{"dataset": "photos of arthropod specimens (BIOSCAN-5M)", "objective": "edm", "norm": "layernorm", "activation": "gelu", "moe_every": 2, "optimizer": "ademamix"}
Rows from block 9 of a small image diffusion model, named by matrix and row number. Rows with one number within an expert belong to one neuron, the router's apart. Each number is 500 + 40 x the weight over its row's rms, rounded and kept within 0 to 999. All counts start at 0. Numbers have three digits each.
Before each expert's rows are labels from the 100 images, of 14848 (inputs lightly noised), where the router gives the expert most weight on average: "strongest on" is what is common among them. Only what is clearly more common there than usual is listed. The data: photos of arthropod specimens (BIOSCAN-5M).
# router: router (model.blocks.9.mlp.router.weight, 16x192), inputs 0-191
# up: expert up (model.blocks.9.mlp.up, 16x96x192), inputs 0-191
# down: expert down (model.blocks.9.mlp.down, 16x192x96, transposed), outputs 0-191

# expert 9
strongest on: order Lepidoptera
router.9:454476437470616589523531483530517481462518429539559501518483498505544606553484473522538475476487488520460523531506514460524531500414535505518501490500522583551467498478520622554577522489503496500522501484504503502473535478565515436543449523488497505515487539453513523564476447540465475468503480579482482472517428425507443547517513503560446465491526460475487515528453465554544486448531575509478447502457549537547522513480436512452462527492522529565534552511529488477457474416489418467506465538536501530462554498540468461546490555481477451546406565483451431510458538525526535466
up.0:455506473518595468496497477504477455500517409431516568491521514528590516456469509556494550543459476510564503417461490498515443451483481560543494474522482563464484533545471533494478543559529516513487518530584544483458541479462537474548430507561465480477518476436454405594517501510441481487548518571506455464509483487474394487564446563514525426475524531486478469476564500528513516522542487543483477522521522546578463454548526532477490443500507566505478482555487494470503545489565487535505482579444516520548596522540503449543528536470539406536497533529500463516514512489449521462
down.0:425482457497500549537580484457522503517461508541411573480509533572421545563515510551450587446496519520493494551476494463528465601490571490491479475489502466457474459552557520515578503513496477466528462489520554539512472503563542443508478610421537605534523524519526516484494476534528465541479425510474446522485511456473507493591511489525498496403554469495458594474493465499469536483572505447482436515466452539540501476438518506463502403442450459508494508505467496533529498542508529510461471538480537491438488544503558524541505512490495502426492453515476456523464482541514516529
up.1:563469471510624510419531503539513487481464513456511481496438566517521526496512494464493446508431470488506490494545616439501567405437508519497468415529469566467456481461484591464488552496498517479511516537545487457479561489581544534504556501513539512395545480518489490490437496503542481481482489508505468529484429439518448441511576485462484518525562462521511500475536572476553489558552542495541524492450488497576490468483450513519421546554467505473548480574528513416501499405483466491511530447461499473514471514463470537549458535452483478501473535487435488495482466501515462461
down.1:559515527489511499506530490454522526496451540405540430465533455530523493494493461470481532507473528518473468466505436482496461573481474465575534488555542481553498492501468482526451572538518489504460526536517544476489511554462481532549588441511465455440498511437451485572466500560435520444579543463575549563455481525501525538529520520508502508411389432579616471541507492475496497519428516556507448539521489498536479498547487518502441498489531496474552492429515533500534486460528533515479513574514468517546502416518528493486488504540508489497561598489491500509565480499425431434
up.2:511545548526494573481485443502565492559540445491461444455568524566419430482450537489528534493471546523468491515565570504464492476449602473573443532425518440452538508484462548518497491543502501502478477463536469473490432503508493468472439497540498493484458514507493444513518484443503442473499553517531472454484542473441543414579554504486478573498487465461429488455483472514444500595547472450543497421508536561455486465523512486482550460535486541430500460589526525513521516533545495549548510544498481450545523465466546490463481467572523466492508522566526443502532481546488505578
down.2:458566525567555525455482479449491458473621455461475517538508419385522436489431528542539558480510509464519489481521472492488575504450462558470502460440522579483463503502487522514470436523406514501466580460483522453544488506529431491524499515563479495530468474508479544485462498451466498573494565506548498454500540539478497534476470447496468510564568562545426493441475501507577529558499488518595506466486505452529505485515490511542429530507534493510434480420503451532473485518518428489513403483500501498514532518454474496500479539441516504483496490560500523503516489412590496497
up.3:429446455515459513563485547552529514449541495490464514466518499462556563527519527524427492508533515467461564483468542470609527471457482446491559471427603498527492495504516519541541463490522533515473529464511531502518461466469519461559540560487492490535585507438479464568528451481465494464507472494530476537462476520481478486549536526529459473490486511499440470451473465548534454527490539561517502550508434541559533507527468507455516540492544538553541616489490564567470512477477550494508475618516457460520576462498495481464522533538528516520488611538448524492544565481417561555
down.3:440447460479547570547489496441531524530462490464429473522484550586442544543485538475438520515497542523436534555549421449591470493467522461589508488451458507488480477494474501513526463520469505497512457501497549454480452475501505468488524601443511496523576515511484547462528449399510509546496535469500480520478488463455510497504428522494428522485530486489462530469484454521454572523533520473491481512435454467539518495487549478432504454524504481442547569505499468556496494492510467500505533431490558405459540534532516505589491569516431492464506435521504507525449458541498622570
up.4:510582490530440573552476468527491534444521501460502558443513510504501527568476557474476511519449519546521514482578543407467502464510565552526513523461480512524465525452462485548596520538507547527531490472467464414464508448553488478513514485499520500447435572380519475559481430455541466488501543532463442514501505484441509512487566463540458540502508472465457453454454464503463514490493509525541486472505589505502453512503476454500511493578449573515509560521444514518464477473500512479527555570519545479511500502462530477540534419517541524508523517535454476493524565624511467393
down.4:502603456583580459549499477521475475551507523518511530568509476478504556596509555535451535467413545493510485531404464421439510486495438524480525536425489475481531532461482520448431540470507531467516512442545476445513487455493526462504495504452522524423438468630483524459492443431487518500482539520486520538536533530457549461524462424434463520493495485483480578465463457532537489496498529469525487525486566475461504495464522442486512546438522487514519576502426523537473498471477488467520417441462516477503507518549494504464446538451495514468523475540522490496436480425496515417
up.5:428485509545478548467475460559598529452553438429485530472432559500439530518517455513534542545559470507516473550475528502524439511495489568541548463468478522402508507456497477462478456514570527561520478547570520522492466552538498453534481448538515433475538450489511516511461493499478550509532554495521513514491468512423495493525551563484555561493444511539522579418516492520480531466419488516527528519519520504522499414534478556503462569533482508494472567556509553475511440480530504487480450550509547487539453374493480551424474545458524489505436480558480478496462461498456464563
down.5:536513516531461396434455510504449531507505543652474490517530457500521438471532486562497516465508500558540503523501493521434479573492501515422532466499407468545489476420541500481517536490505536488473584500508530515512497533519518494514463490530584460444546490496538430564539514516478461540447495447511530511586567554463513512573432478517476514500474439515518583434435508479501557467470533506470477532498496481473519524511431517492535518528499535534498515522430429527503491507555457474522407445479487547463422506514561504538471504472497542513493535461458445429430515518497517575

# expert 12
strongest on: class Arachnida
router.12:560539481516540506513526492462462458502447517547493505451508488481552510473452553453457440482484532437539488527472571507480490494593392489425454480516562492541566529568493543488468496497456503525522495490480523528572497548491474556472573605529508548454484457494533533436535564510547540555472486467419533485490493563523451471465510500504549519437482580522538433514483564385499508525540508514503540461568441506518489495544568506501509433471514473483443476467449495560488554565501507505475546500480471486456470521412512550483521543512560546488488479488466573455550483439546521529
up.0:430498455524474436520507508546535534474531441414531569522451479538526483529522478507530601537522473577467488511489501421523528444426551528514582460508448546463489491471503481527543493477535530485552490570542487530434515458508492476540440483476499456540519489444471490511456459497476525457600486540558479518479431483512459530514495538588463478484533474468479581499480483561518520448473505535506536570479575490510520495503426547476480546574501568498478558527539514467437454466488455463561456540543509482504537448562494493510443564471488435559442503511499452528425546553478451458
down.0:492440519433463667529535486480496515455470557476536464566478595516549544518481521486512535489461496546528505493449484559493482618502503491370446499487474541482522476496505311513486486491507524542555530495488471516528549499506491457494462498504478506506510439459524467465511538486516553503409461501461463461502544506481500484446487527530483508448467504520459550366548480502485547547535497452478568522529482491495514465497528491487527503517489561516572466479520463491544534498490483531475469510528482471492506513557521524458500529520497518497521445592532514479427522534480528551
up.1:485535544430409425524510507586602531509533519270502515517500543534458460503492481470492637539541505522490492539548467488521513466496560530553502508454482489499482482450509461493461464531497517486524475524500461500436515426541521488473503478436502523554541508525504484515445530459482493427506465486490532539533461558489462552518529505522486534494514529484479541540492460526487485489490488522533509558552497441451512465504507481459494527511539513468466578510500503539499482474492488530514485538535463420486477414466517531491423517456537498543509561553486487545548520550536395492
down.1:571450489588437541495532521530442493497431502543500447498514469559508485419527484494473625540477492551531485501492460544494489636525551463465528459483517497515482506529482407500500482542495524541576509502474522494518498510526480497496503454574492519501519544496535501508498471505484508476500526484515575525506570499507573563467568526510500497629478465561548512360525522416456485586494513527548507561564488484536511523499460526541428529521481522471498450468469504446504530473505470444504511570490438558496503518539501516491472480487570480520526471444462490530469522525547579493
up.2:458492582494479386535556500489476575480561509472468446552522553540457479531539493484532487559504512528520507486480456520448437514503509566516508499522491440471486487427455463472455487510578533437554553493544448509463566494512533451466552467525577484500553569537509492495526466509507475440463507433505524548538514570494511530508495523434504519466562423502477509475553520530520493547524468477537475595515533451446545479427430495499474612514503468453525510534574520469491472494441576499592592474528524427482477528551511522414484466498479478504436508492503498530491517543462476516
down.2:483507435640491449469482503498568501506509496426517567540500455509525526465477504452482466509503444478470482525474492462553529511568536478612517458505485471552503540565540591458434481510494480454540466533522499492482462498527531512503453532421518521505424498525508480491459511466500454482606494539517518431421472533503506493553448475492526496552528528485496476584464469533491516445574530500500507530529512535617594525446473520490537535468541436441462501516452516546509525563404539515443521445534489487596508527479471505416506480519501490524556532528497494543533522484503482478
up.3:535558558597430463435544461489513585484495560546477500496515541549461498478556571517447496496550478469479441413494466450486529471494521573538486525490473471432446514528488464498467505463537510448486420486554455510518572400482542478496491473483477484526436521521441540532466521469449506489516571535491490509492464539549491458499511476435484510461529488528504479418563505564502508526480392478564491505523478410530483441568558519511445477493474507512494582495518550459458509530523554503535536485523559502548488476491577547530505506478483556436492457583475559547489526548462476468
down.3:484538438636463434474497458503478446466506473601476507554431463510536462470557538458479499548496501500530449508522447550518537465548490511435480502511507508501513470488492422481469570498428481541467482459421446437546543473520513538526461493441563531529472513484548510480474478450495455461501509540454479552438488512483506522500454487507527516549514491476515569430566513584521503541494434548515531421545478469509522457464567518545528498513526482519475542520575462463502525506463460512504455473490422538515516490539460554460438513535485557519482520594497423565483496508577426434
up.4:543484576533448350498491550549553505482496472448444567425565514554450499497505574462482459524494499519541503484478555474498484491525510498633487571505572471410545500522471478441436471515501520487474482493553478506541489496483533509484562461537550491528489550503461525521525566421496474536521556444509467444518555554465448453556531457448506477400476512542481520448540511488499588576515507496557519515514450503562474494538509534565502462528499525476471482514522526530544536533507550529489523510494511463542482514465549483480449460514568519535526478577499532500565503546531447527
down.4:546580516458472418478520447475472457478421556493524470468502582517454465497500512543413475504522521498476482479471553520483519524483494505600523465485537517496471511437504627500483568491517488499495444536501517474454479504472476502502484520492485527457488505481490508557443469582480469539495485516486499531497490509524517517561499530497526527700475508517554536607525518544471575506552443500503509492510496533535453456538488460459528488489510479470498521476528462462477473523434448522505470585492474463469517498577474545507445521457564482526467458386510547513547538512491591507
up.5:534532503528547365459459490503503531508490548431442519428523561509475500504547536553456506501497493503573505418492558492520464471540547508581539514491509543457515528502480538452500600526562506540483476512587527487531526500576505529449510492523508480527489470452495445522494575573523523561513552467471510474536532559413479489476588551445545511436470532565501475491532557531537549570499446515522473533502507555532432448577510545540530513537464520461444476516524527403543510474578506548516518478466539510466478526464512575467538491528535478441486466544489480511437494514471507512
down.5:549502555489566631479477521466498522485523515413533465489511452462527487492478497553513533513500496486503522447475479514453473515430445503656497513469476559523511496509498421477472447542525511543504493444558484484492471562464487474516519532517454495422532444421475462523503452467481534538498540474539521482482514485550496483453445454502508542700489441484494475508452471491547492472493546561522422517505504529500468559555501429498472429525488491516533510521500508524505487532586518534515463509491514444547467482494463461518530471504486529468557425461464441515455545477459523528

# expert 1
strongest on: order Coleoptera
router.1:493480497525480497560548502525540486481503497566542575515466495544529549540568492583498497543520498553466478550524439453500512521439531510491563519522502519510525546480523457561502480465499515470508541532510470538480516474463537418521446513503487490612490526482523566541483491473468488458542490555567470471548489496513527577474376498563459354437600476460522512498533444617563501487437527517508472522465495491542550493513474519493483516532573557566518515500514515551454473486521469480490503455561497543500533455611470472504469543506466526533470509507475506554522526510581537484
up.0:449470532499470475469502512500520514449533531532501536531499513540449528556528453537550479495480454545460477483547487443481533533475602558462435501554474441465483509468491517510525471493519563460546509496555428496464502461492555481517481491468531439537491582574580484543474487456496492431535563525521490546510463471528448525511455486524469462500569435445534568473578474485478513440454522424546406568467528489505546468454409484523428528492549501540517513549557525499415495490512508435534527539533540465552512467586498459534466536437473418510464517541461483538476460525547563478
down.0:493490479484535375515530525437535480481524501616494494493498510440482504519517525540489496479475479531507540497475451517568505329452518525466527454465538482473534531519475505484462465504506520456467540510554479520493524540498461466478531489490435503477525493558404458457479475400511519557409481487494453481530496458511605393413491469500483476484490526514506522502482477562489537461494509525491538473491507499526529482514501501498461535535515485441464531509471518502503463501505504537471476436499544486461562482435460510429499515527505523454433414390519535464494473476405584554
up.1:511443563514585422474497476526499507519516452525499476533544471552472460511588483506526446528449477543492507484540484458532465550468554602505469486537437460539487506437471539535497473455494583468521546460596382496451536424475554449510486495468538503493505521531551539569486477462459503377488466520526470494483493500514579498530470503487446434547593454479491479470557490482477531500520479486533386479449471504509543488485535511531490518477500512582474599540523547519456482507462545463463523522487544461551462552533463468546526450454500534505534496475507524553524526534534506492
down.1:484518496551457296500505483473561509514500509445518519496516488418459504586532557533516571467463503465520552468498481477510554474477515503520513566456476510518523512507503466539537484473502572499515468453499523486510496551567470446474547528529479560479498480496455451498508488439506544576464525519562439416602493530486519426500503452580509447568473503499498435474485485514526454465488539491570503463477451488599494488464503484533507497507510489468524524472515517589474512538495467525505467468497547470498507520498521473516594458571553516478496461569463495462440563505442431514
up.2:527502517535477481505501534558577539446505506528497489530475615547452505523564511533466502535498430527506421506544512466465520467499595505555481485497499508445510467475502495494471504519544589468530474509545467507447528486547564485508470471499579447484511518502462511530445492494463496496566494510521466519467450498513438532528498566468473512450542469510558518401581500500509496472464520481549541512490535443546481405509473579503433516574523504537495502531531567390441477482526498467588478514506608448567500470486500508510450566433500426478463494592464466536466491533502446491
down.2:498521529355503506480487559503485506504491484419525448488469460551449418558541526472483480505575486492500529478465537446532558502482562443514499475481551530561527484466448504495478555467459490474456454519484473434478510471566445568456541584502448577506461501487513488507508560457492475496418545437517503481499433465522560546467584498500531466469474548475532470532521482468531508567467453536550520510486493481513461468505505516491493533449558486482536487518488487559523490531464533576442485425484505504528510473455480494504502537480484559496549510338491555502566502495407563501
up.3:502529500513505493435461466525571477515486566565424490482520474526461500541529470487514539536521491538505469485564495433395478477492522534412535555423416527428497481496523547491382463479456539494517362515552416486459486450506560479504516499558526475554502473527540554466483523452471480524507502525554530539519474511468459548490478556574469526515506491462518537493488505514499493552463512453568456463496454501439562474530514504503475509560485484518471582490518519524471505477505503479474489458512494402488511413394490579490481550489496518452463530538489551456569454509531473546
down.3:498532547371522499507484490477466496517530500470512472441482463479464507485499485492566459478523547500475468500516504452437506463530537428538476528528501511461476452545512481437536504523448499465530460548504520542545527515551479557505511508549559504485551595534491559574505465521474486486531495491492519492485498539515454549555496457531472540420526530457465512567545462476525477543510488458558517455590468525384477659471506537499529498490522469537521545478493465581477429524491464425464557492457461519441514521583515543537505501501519502449473583569471528492457532473459418553
up.4:517510533461504548466510459584527526521491469549515464548472565527463522565476540490537580515491471540507509453547496501470492442467588480597478516439436494475506387449496545476502462532514484520578454555510406508344477500523538465499484470538549446542567515600428445501459490493516489429501496485512530563494473535524507566469486537505497545501530465484557566476547505515494481531452491464554493518510475484413534462432494507512453548531479454502496511570530511436491501456500464492512510461511486434498476437514524517504459492465481463515465533558481445524445483556533502547
down.4:518481515515496579463478502481427524463534466477535414466491546471478501450515534549442567519511510551524530520454479558452562450501469547468509499449488561473555369430495537541485527498460483475423560481538466498463500510470473503448495452496486487467583455413561521466501491551474497606451457482489501570506538474574437498511443542492519511489438454509552504493544546474508535556489478528516525513461499488399490466587489465512471505565474544485483457482448526430484490493595443518503434431504512463471496459467518488484477529486508510493506518504472500482496484491599407517
up.5:448544507575427505505500524498528527475543427536477488515530562515444518485585517488467480519568467529505441462525514474484511535495598482499533499534503491460483479502489482501517521501567550504528466499561458497451510497512523470457481476447530447530455527469499495532504481546478519489588523528535512509489439513472438497485489522495492482491555459514445551380572480507483484440461491446529473568490564487506504414534505592544458514566509565532464482512565568424442506514519488483638488508500574462513532495531491494494461559451488420511486448557491459577405543530466529452
down.5:485549524397483627466543514474495563509521502460522503493444521514487464499509505473494490513523435546498493513460480493530480427474497447511552555498485466524511454492524569457556523501502487502473459485496442515471549516526493487492498556467510578464499479471508442551489515455557420553442513513480460518514463465523560502525473487551531540551487480467502527549516506484507506545458442470537496476432480511441451536441455433471531430489532511478528525455489476468499531479489514532526517386499440519494472489481507488488526452525463517525474525312516474442433530469450617600

# expert 8
strongest on: class Arachnida
router.8:516545487526431409499479496486479501508490545447476549438505491502510498513479535496475478516515522502534484496487544478449464522662425509424490483524514461544543556541497521497483465479459508528519475517501466531568454493511468520459579563518540538499477461486535515454541562518528544543507531463460541502479488580499582481467516517525555544458483583518485483509485541341491525507480480492522515503573469482466476490559597514536500448486493509488436507460484497602509573569521560496474505512473477435478477471456533597445509517497577540471527428501491572476479482504494482515
up.0:551572527505495467459439460478452510534483621525446467480554495486513451476488541440435490469479524478541516463483546526443448505557460443490461530445531456516577534535461499461446529536480511524484455459482512466584456522483506575444576516542492530492482457549575449449539536519568548514484546428481537471497534564486537452478529472465515534500487565506531451496501561478469529516515474472534552470544452514447459494527548451535532447461439487438492491460498492515532539560525543513491526451463479472448479562442558563452535448550545574456551497491535541460524462452546509553
down.0:522437502488558560470491509498501476454497456354503463552503556506522491469483503456482529472473489513544532533474484503552517513651484530618483498500508506530497468480504471550517487497481525456493528507477534508527502494444511492515500485539472464402491477478562517508520520493536485440480484478480514497582554474470445493521445559521566550670523528547512496566497497407517487628509483510523507508467475500543547514490472565513494521506496560488458449499467489495568529534482452563521465499558477471542481496528519477498443544469466460562509547501523491510441531516558567524
up.1:410489448517542521519495501474489506492553517559506482526521485495432611564493451533546515442516507555499467506487498467477465500536499522448532468476473508550431512491514579577612520465534489510515513475513441493462496440610502467506458496530551493575464528502528515504531447642476495447507509547451510504484441426521562529491546520560468512515482447463432522494440490465490468433480530465505410519445541486455502472504539520452474508465502515570500537520558492499492500449541446471533448543516534461459550481559483507546521541442463460507479495484484448542430566552499544469
down.1:490464465511466629500481515466534536518473504620510460491507471509497514511502458520516620472454537466469545484546499511526519436516518483551503452479543517539551470507521377535431543510499491494446491508531545489477494502450548490455532511507473486631496471479493524517505518574486464562461526521543448472559456492503636461599523501507502491391488514522508482568494502490521502466497560562467566468509553479562552512545467538533484535572548509489500467514504562510496460476534514519497492544532516468521513494418498496432485510556494487501486503480479453518567474481474473424
up.2:507508516462402484533496519614536537511493500404517537508445527457435532518507488522497490557518522567505457490532488491440486499558538528594523482521443445494510462423507428503486500452521489508521500575542465544458488492560485501497549457492526486607542509561411511455502505520584521425481560488545502548539489520482497483429494503535484529552508426499506563538519493482506470499442491505545540520493530409450504522445543485505481587541470508503527499527529527531545495525464539434542520399486475454488509450475532552469474483455504526564521502522506512472468528578535384514
down.2:524484491515539411511484499588461512497503494568500486503442480487492520463496490512473579503527491581473488504530472491513457536576551488473512478514521525479486481543526495485465508506520540522593496485561547511553480478492510532533490508565523509477480494492464502502477499548526508439524496514486493486568476526533572484461404502520466520668513545497524511496482453212473516480523497493489517449525505479545526456464536513472504535540480486494487484545465532510508454470485478502494510457510481503523493502529480451432496510511515510526492503461474475513481526536492600443
up.3:563561565508429432481449471524497500502478576461451496424532530517469473466501564507449489517495530505573475446504540501426468463538496484543451549464509464440596537490444525454463537543527506527512488515549511470548481478547531469472537513552514491540486477517558468467502593479544485557537572472465479464515539579449509464484506523474536514424499559556529460479539516501498519584511451467522486475534472532476420470555521507531510444482450500471433443492476526475556537535563536554495547446480505461467515513474551578428535480524591519481542442522489515484525439481570524579
down.3:509501507508505494481488505561454516501467515436502456493487494511490514522518496569491526561498483525504565496478487513489510457503510490555549499497467529471507523544504543492462535507568477488580503425570502502528493510541529576495539490518527497523517494476492460503510452561524513531419455432493473480510457488555491489467411467499475475814512470439498503580521536577522490420527513512457499508474482532496481536498464459498489470586494528482495498518460543524486507529565485479474512508510488494492505473516490497484490507484490555537478395456458472542469471487530500476
up.4:494498531520472464485515533418456520536551573422435484540523533514431475472496544473496448470506498478554490458464495538501413486566448541500494484467566434514484538500498387491516555539537525533484569480522467541537498511522485537442566514495533503476457562520492489530571480539501467480470504422468493488546577539520551411507517501444511499434477470497508463446528554498503477509498488467522505550502505502546431457537578543548480478488560497446450489511539548470458547594515642485525559512495515458533462559529549489480521481516483471456537469540528575505489517532411546521
down.4:489512510596537463473514480431557411479514511424457529526485565492506466492504476525507534476516468458488541523436501498500530448458436508510523519510478416502468524479535480543452450509538535506478517534482493465492496476413447437486493476486434529503506483509456469480442449470474492496544515563521496449383517478496487440497454544497519524494486497547464480466462476759517502537529454530459496498504506494536524414483568522482497514471502468506442533527474510464531454459472538541489481482512549455537522528510441535483494455466475505484472440510522557527481529481441451541
up.5:506526485555582494393479487458491447503528463561503473468483528513465563484476484484495447437432487531501461446446552494487465593504505492519413520451539560414430517506509563529508537523547484521494480446521509475507491499586520492512487509453527466421460515506481514507473510590452533523510584487464481438488448430496530520502571469423514527496496489500529522491489533474533524438595477448500488497436573524481440468495536503523518550529510459473523528528548478416520523467550468524507456441474507463453464547553470465434533528444450457443486467505489451525386483477462551498
down.5:500498495497487509529505479449443515478526473493512494495503478535477489495507489535497474548543494437573561436487496514533548312506468480340547499469551495460508522494431397489437510530537506471475458444524461468487529496473510481482489444470509492457502501486496550405524446531511465529497497535534489495549487471485505473535547498437509455411498522472480492576474526603517451430530506523460552474505520494509503485521490436555511533539543496446439488496500540485485462532492479533515510480487525497472497513415451492464506468497481499512456505512470558456642417438521479493

# expert 4
strongest on: order Hymenoptera
router.4:437442480450411473484460509515501522462517465403498470537455488479438455506543452524583514497502470513448512520502432476498508521466553473518478463505416478457443458469506469487518469479489455485488494522482476485419498469487436493485441429423436454546504479500467433519457459485448495451485472453566489524478458451494516512477484463473433495596492459478457564498479408508455481451449501444447425522450545448458504478431449459483464512485480497497556478502514472436506472430461456434475419484474487500495511446554432487511469451465480436485509486505563462510417500529455445432
up.0:497528525490530497544542533502497455438527546463455497448531509496527533567531487500532534457519464430445448565460535532496542459497465601515413477508568497543507517535513501517439468496461494456496522391524438486497535485443497467456473569454484519475530497467508510514487505461453528531472463449495526573504465479594504543486505490512482508550579458487493456470504490513495445456484530540478466451523482495483596489544474458548482446452496436496529541485534487545458517493412496461461473460605471549553438403527509490504491511394580558487515511502467580534546564494473460452
down.0:493553525457401497579510531524533527554553563484510498538472464498507532595535477501501504537512480566433435475582436554484455512504510558489521549482439539450439541501456486466557496510534483520506517430457439483496532484571504467440460573460496471475514515526449479470517515452528456462509493423473448519452481524548540482472456545482435515470444459510475542434482509548508507473494502457467539497496432510473469465464519475547488567534481543508524520542513511534506540441575514439488520582429535571491468561467514547508498486567415539508545482489452398497409462502501474492
up.1:479509522516516503410524486581471532461435502509557560538456523526492428472399546433487508499419515448511506477513507454503446502503500438515527458570536487493517504477431505503535504497466478534435486457450498534538553509468465562517523493502454542493414467534476448540505474494486468494494570512427449586523507531543518433452495405487428485552540567466481467528499507514384479435516495527524513543467496494461519501575595418495493505436501533496523545514465539491475454583499562482465533474528535465472533517438509563469530530516530519545527469518502428537478441552478463496
down.1:469492546514434520471521457467445458507450542538566529428561501509503453489420495525464524468452519568487502581527494448509578504495463475495507452507457468446448537546431498453440478524526509479617500457523493520552580501481522496542524465512549426543445533475523525455535482497495523508492578515421557545475488500518499556530524433487423448500495491480475482577560479524614533449480537490529460450544492508474505536445478424473491451580445483483563543494475471481493449579452426520516443483498438431510511499513481530511507483485518516460502539522457524446471505488538521436
up.2:582523477501552536489476529553416511458516477478507504467481541529532451512480488497470512472480485468503404455527540487553549455459482553550461507524465500512470423433482530456511510478480535513524528560544433471422545443504460448489523485490499442494541519457457508500462575456450445488529456501542461567515543513529524536490489577450440534543558426524534442491505524485544433493533534437551481443443527520452551505489428520467506461491498536605433498542462579411484493432464488520524448445510519518512472459488517551464511565452466506516446469500511431574479491484425524464
down.2:531524507552424540488500548456424481501563512492489537560498511497479463512495502509449552535466548517542454544488492487528470530504534520409525541494566515488513444460464486535485532494499515479419554550468483473457527459519513530503475509536498565552523481518508462496487563437535519502527538476508510528497464424484433475497529608491468526523433498552576524506482522453511529507441507559606516570550502477501463458469566517498546564466483463426444505498450434423533507472520453559555542514486510565519432514458422493549498463514542483530450547454489521421505468516578611453
up.3:501511537474459510543513435517484492487565481462497547537527569487464476437486494553480569479536484591448451482524448532531507467471482506509448504531524541521481494444507487459524418558476514425480469561495483521473477496494540504505544463454534461482492487463473362578494593500491488495466477508504510507529447494380515509508506541451484518538506488440428567479511380495473518493476535576544517547523518489486488499495475443479515463561427589512548503478506459514461461433541466424512460499559526502478516486500556385475453483478516441530503524553433473526450482547468466505
down.3:446482545471518548529456440506465506484591492498503512478453551507542502520456512491488447511484521422519502533482567522515473477471498512501396518523498414478472521447468546503489432436503510530507461504476520498555493535476473439496545509492461549496435456530521603440507550490467505495479509479527478451559422494390449498449472559530477512502489523469465465495493430480525455493491513439577466390445431479494532540537520468474499525481594439499553480499504551542416424511448545515506471515437526555472527499492460429539594530508456483484500475518557502436528481431491484541
up.4:509496492485495501510437533542521527495419466459447479515473528495576464486586558563490534574449466526507531538543606451498487445485447511510440546509530594522445501503469530558529522514475482467481424525444575523537629508491516462489471512513468548481479441448483488519559536469464479465466481553506475508538487497566524498506518459464439496550505540533414497497498535473475523481506557485485450441488490347491460497524555424526492474442521478504506511456554483453456553473490481545462508480486461529509494441452489550569476496390536505462477484539494524517509493444497494457
down.4:516467525467534510556508566488530453512422436475431450472501549527416466499541560449460458437447505476516529474479481494479549531505555463491470528463491399544554536514473470437465568475529443521526451502559546501471612498511488478482444537540515425474450563513485495478569500442511558521523491531559521518529491458500480526460485440528425498465508574531431504553501526404475445490496512481509548527512472544539574471476432460528541514531505515517540528511542509456404549522533520560490560519499548523571489540477476511433516507557472479532494564495476484510449491541432523466
up.5:508449472445480518479525470533552566508471460478488467498495524465508575538491450521551501578500505512500446527516535469501485524459432599532524517490450539540442399413463521454463440444507527456502519560493458473515523499565509606564583495574561545470606528461438562513458500492511450511465484477440449540496469508452522517568510512508440551527456523485504496468482523474517491506502486578521498513501507473450543490491429505501483555451539452455564477587532534547533505463486462427476470485464517467489535474443432537500506463495536547528446481523545411451474517494484478458
down.5:488472473417548475511505467526559474475497491467502478515469509549472581535528495441535522399530534470517498469537496495482541428490554584476513510471516485451537399460447504555533477521425482497470486531509507464542521553446466600545578514609467429461554456509510432487472491511471519479478517514480537532443460501463489476431510528450470544496539510481508494421483526457500472539480489443513525500496513492469494459491536474486491441558453567575546453429511439572519468500479509470492480499548460448513539500490527550478458532480439579507422536549420559537527457543506436467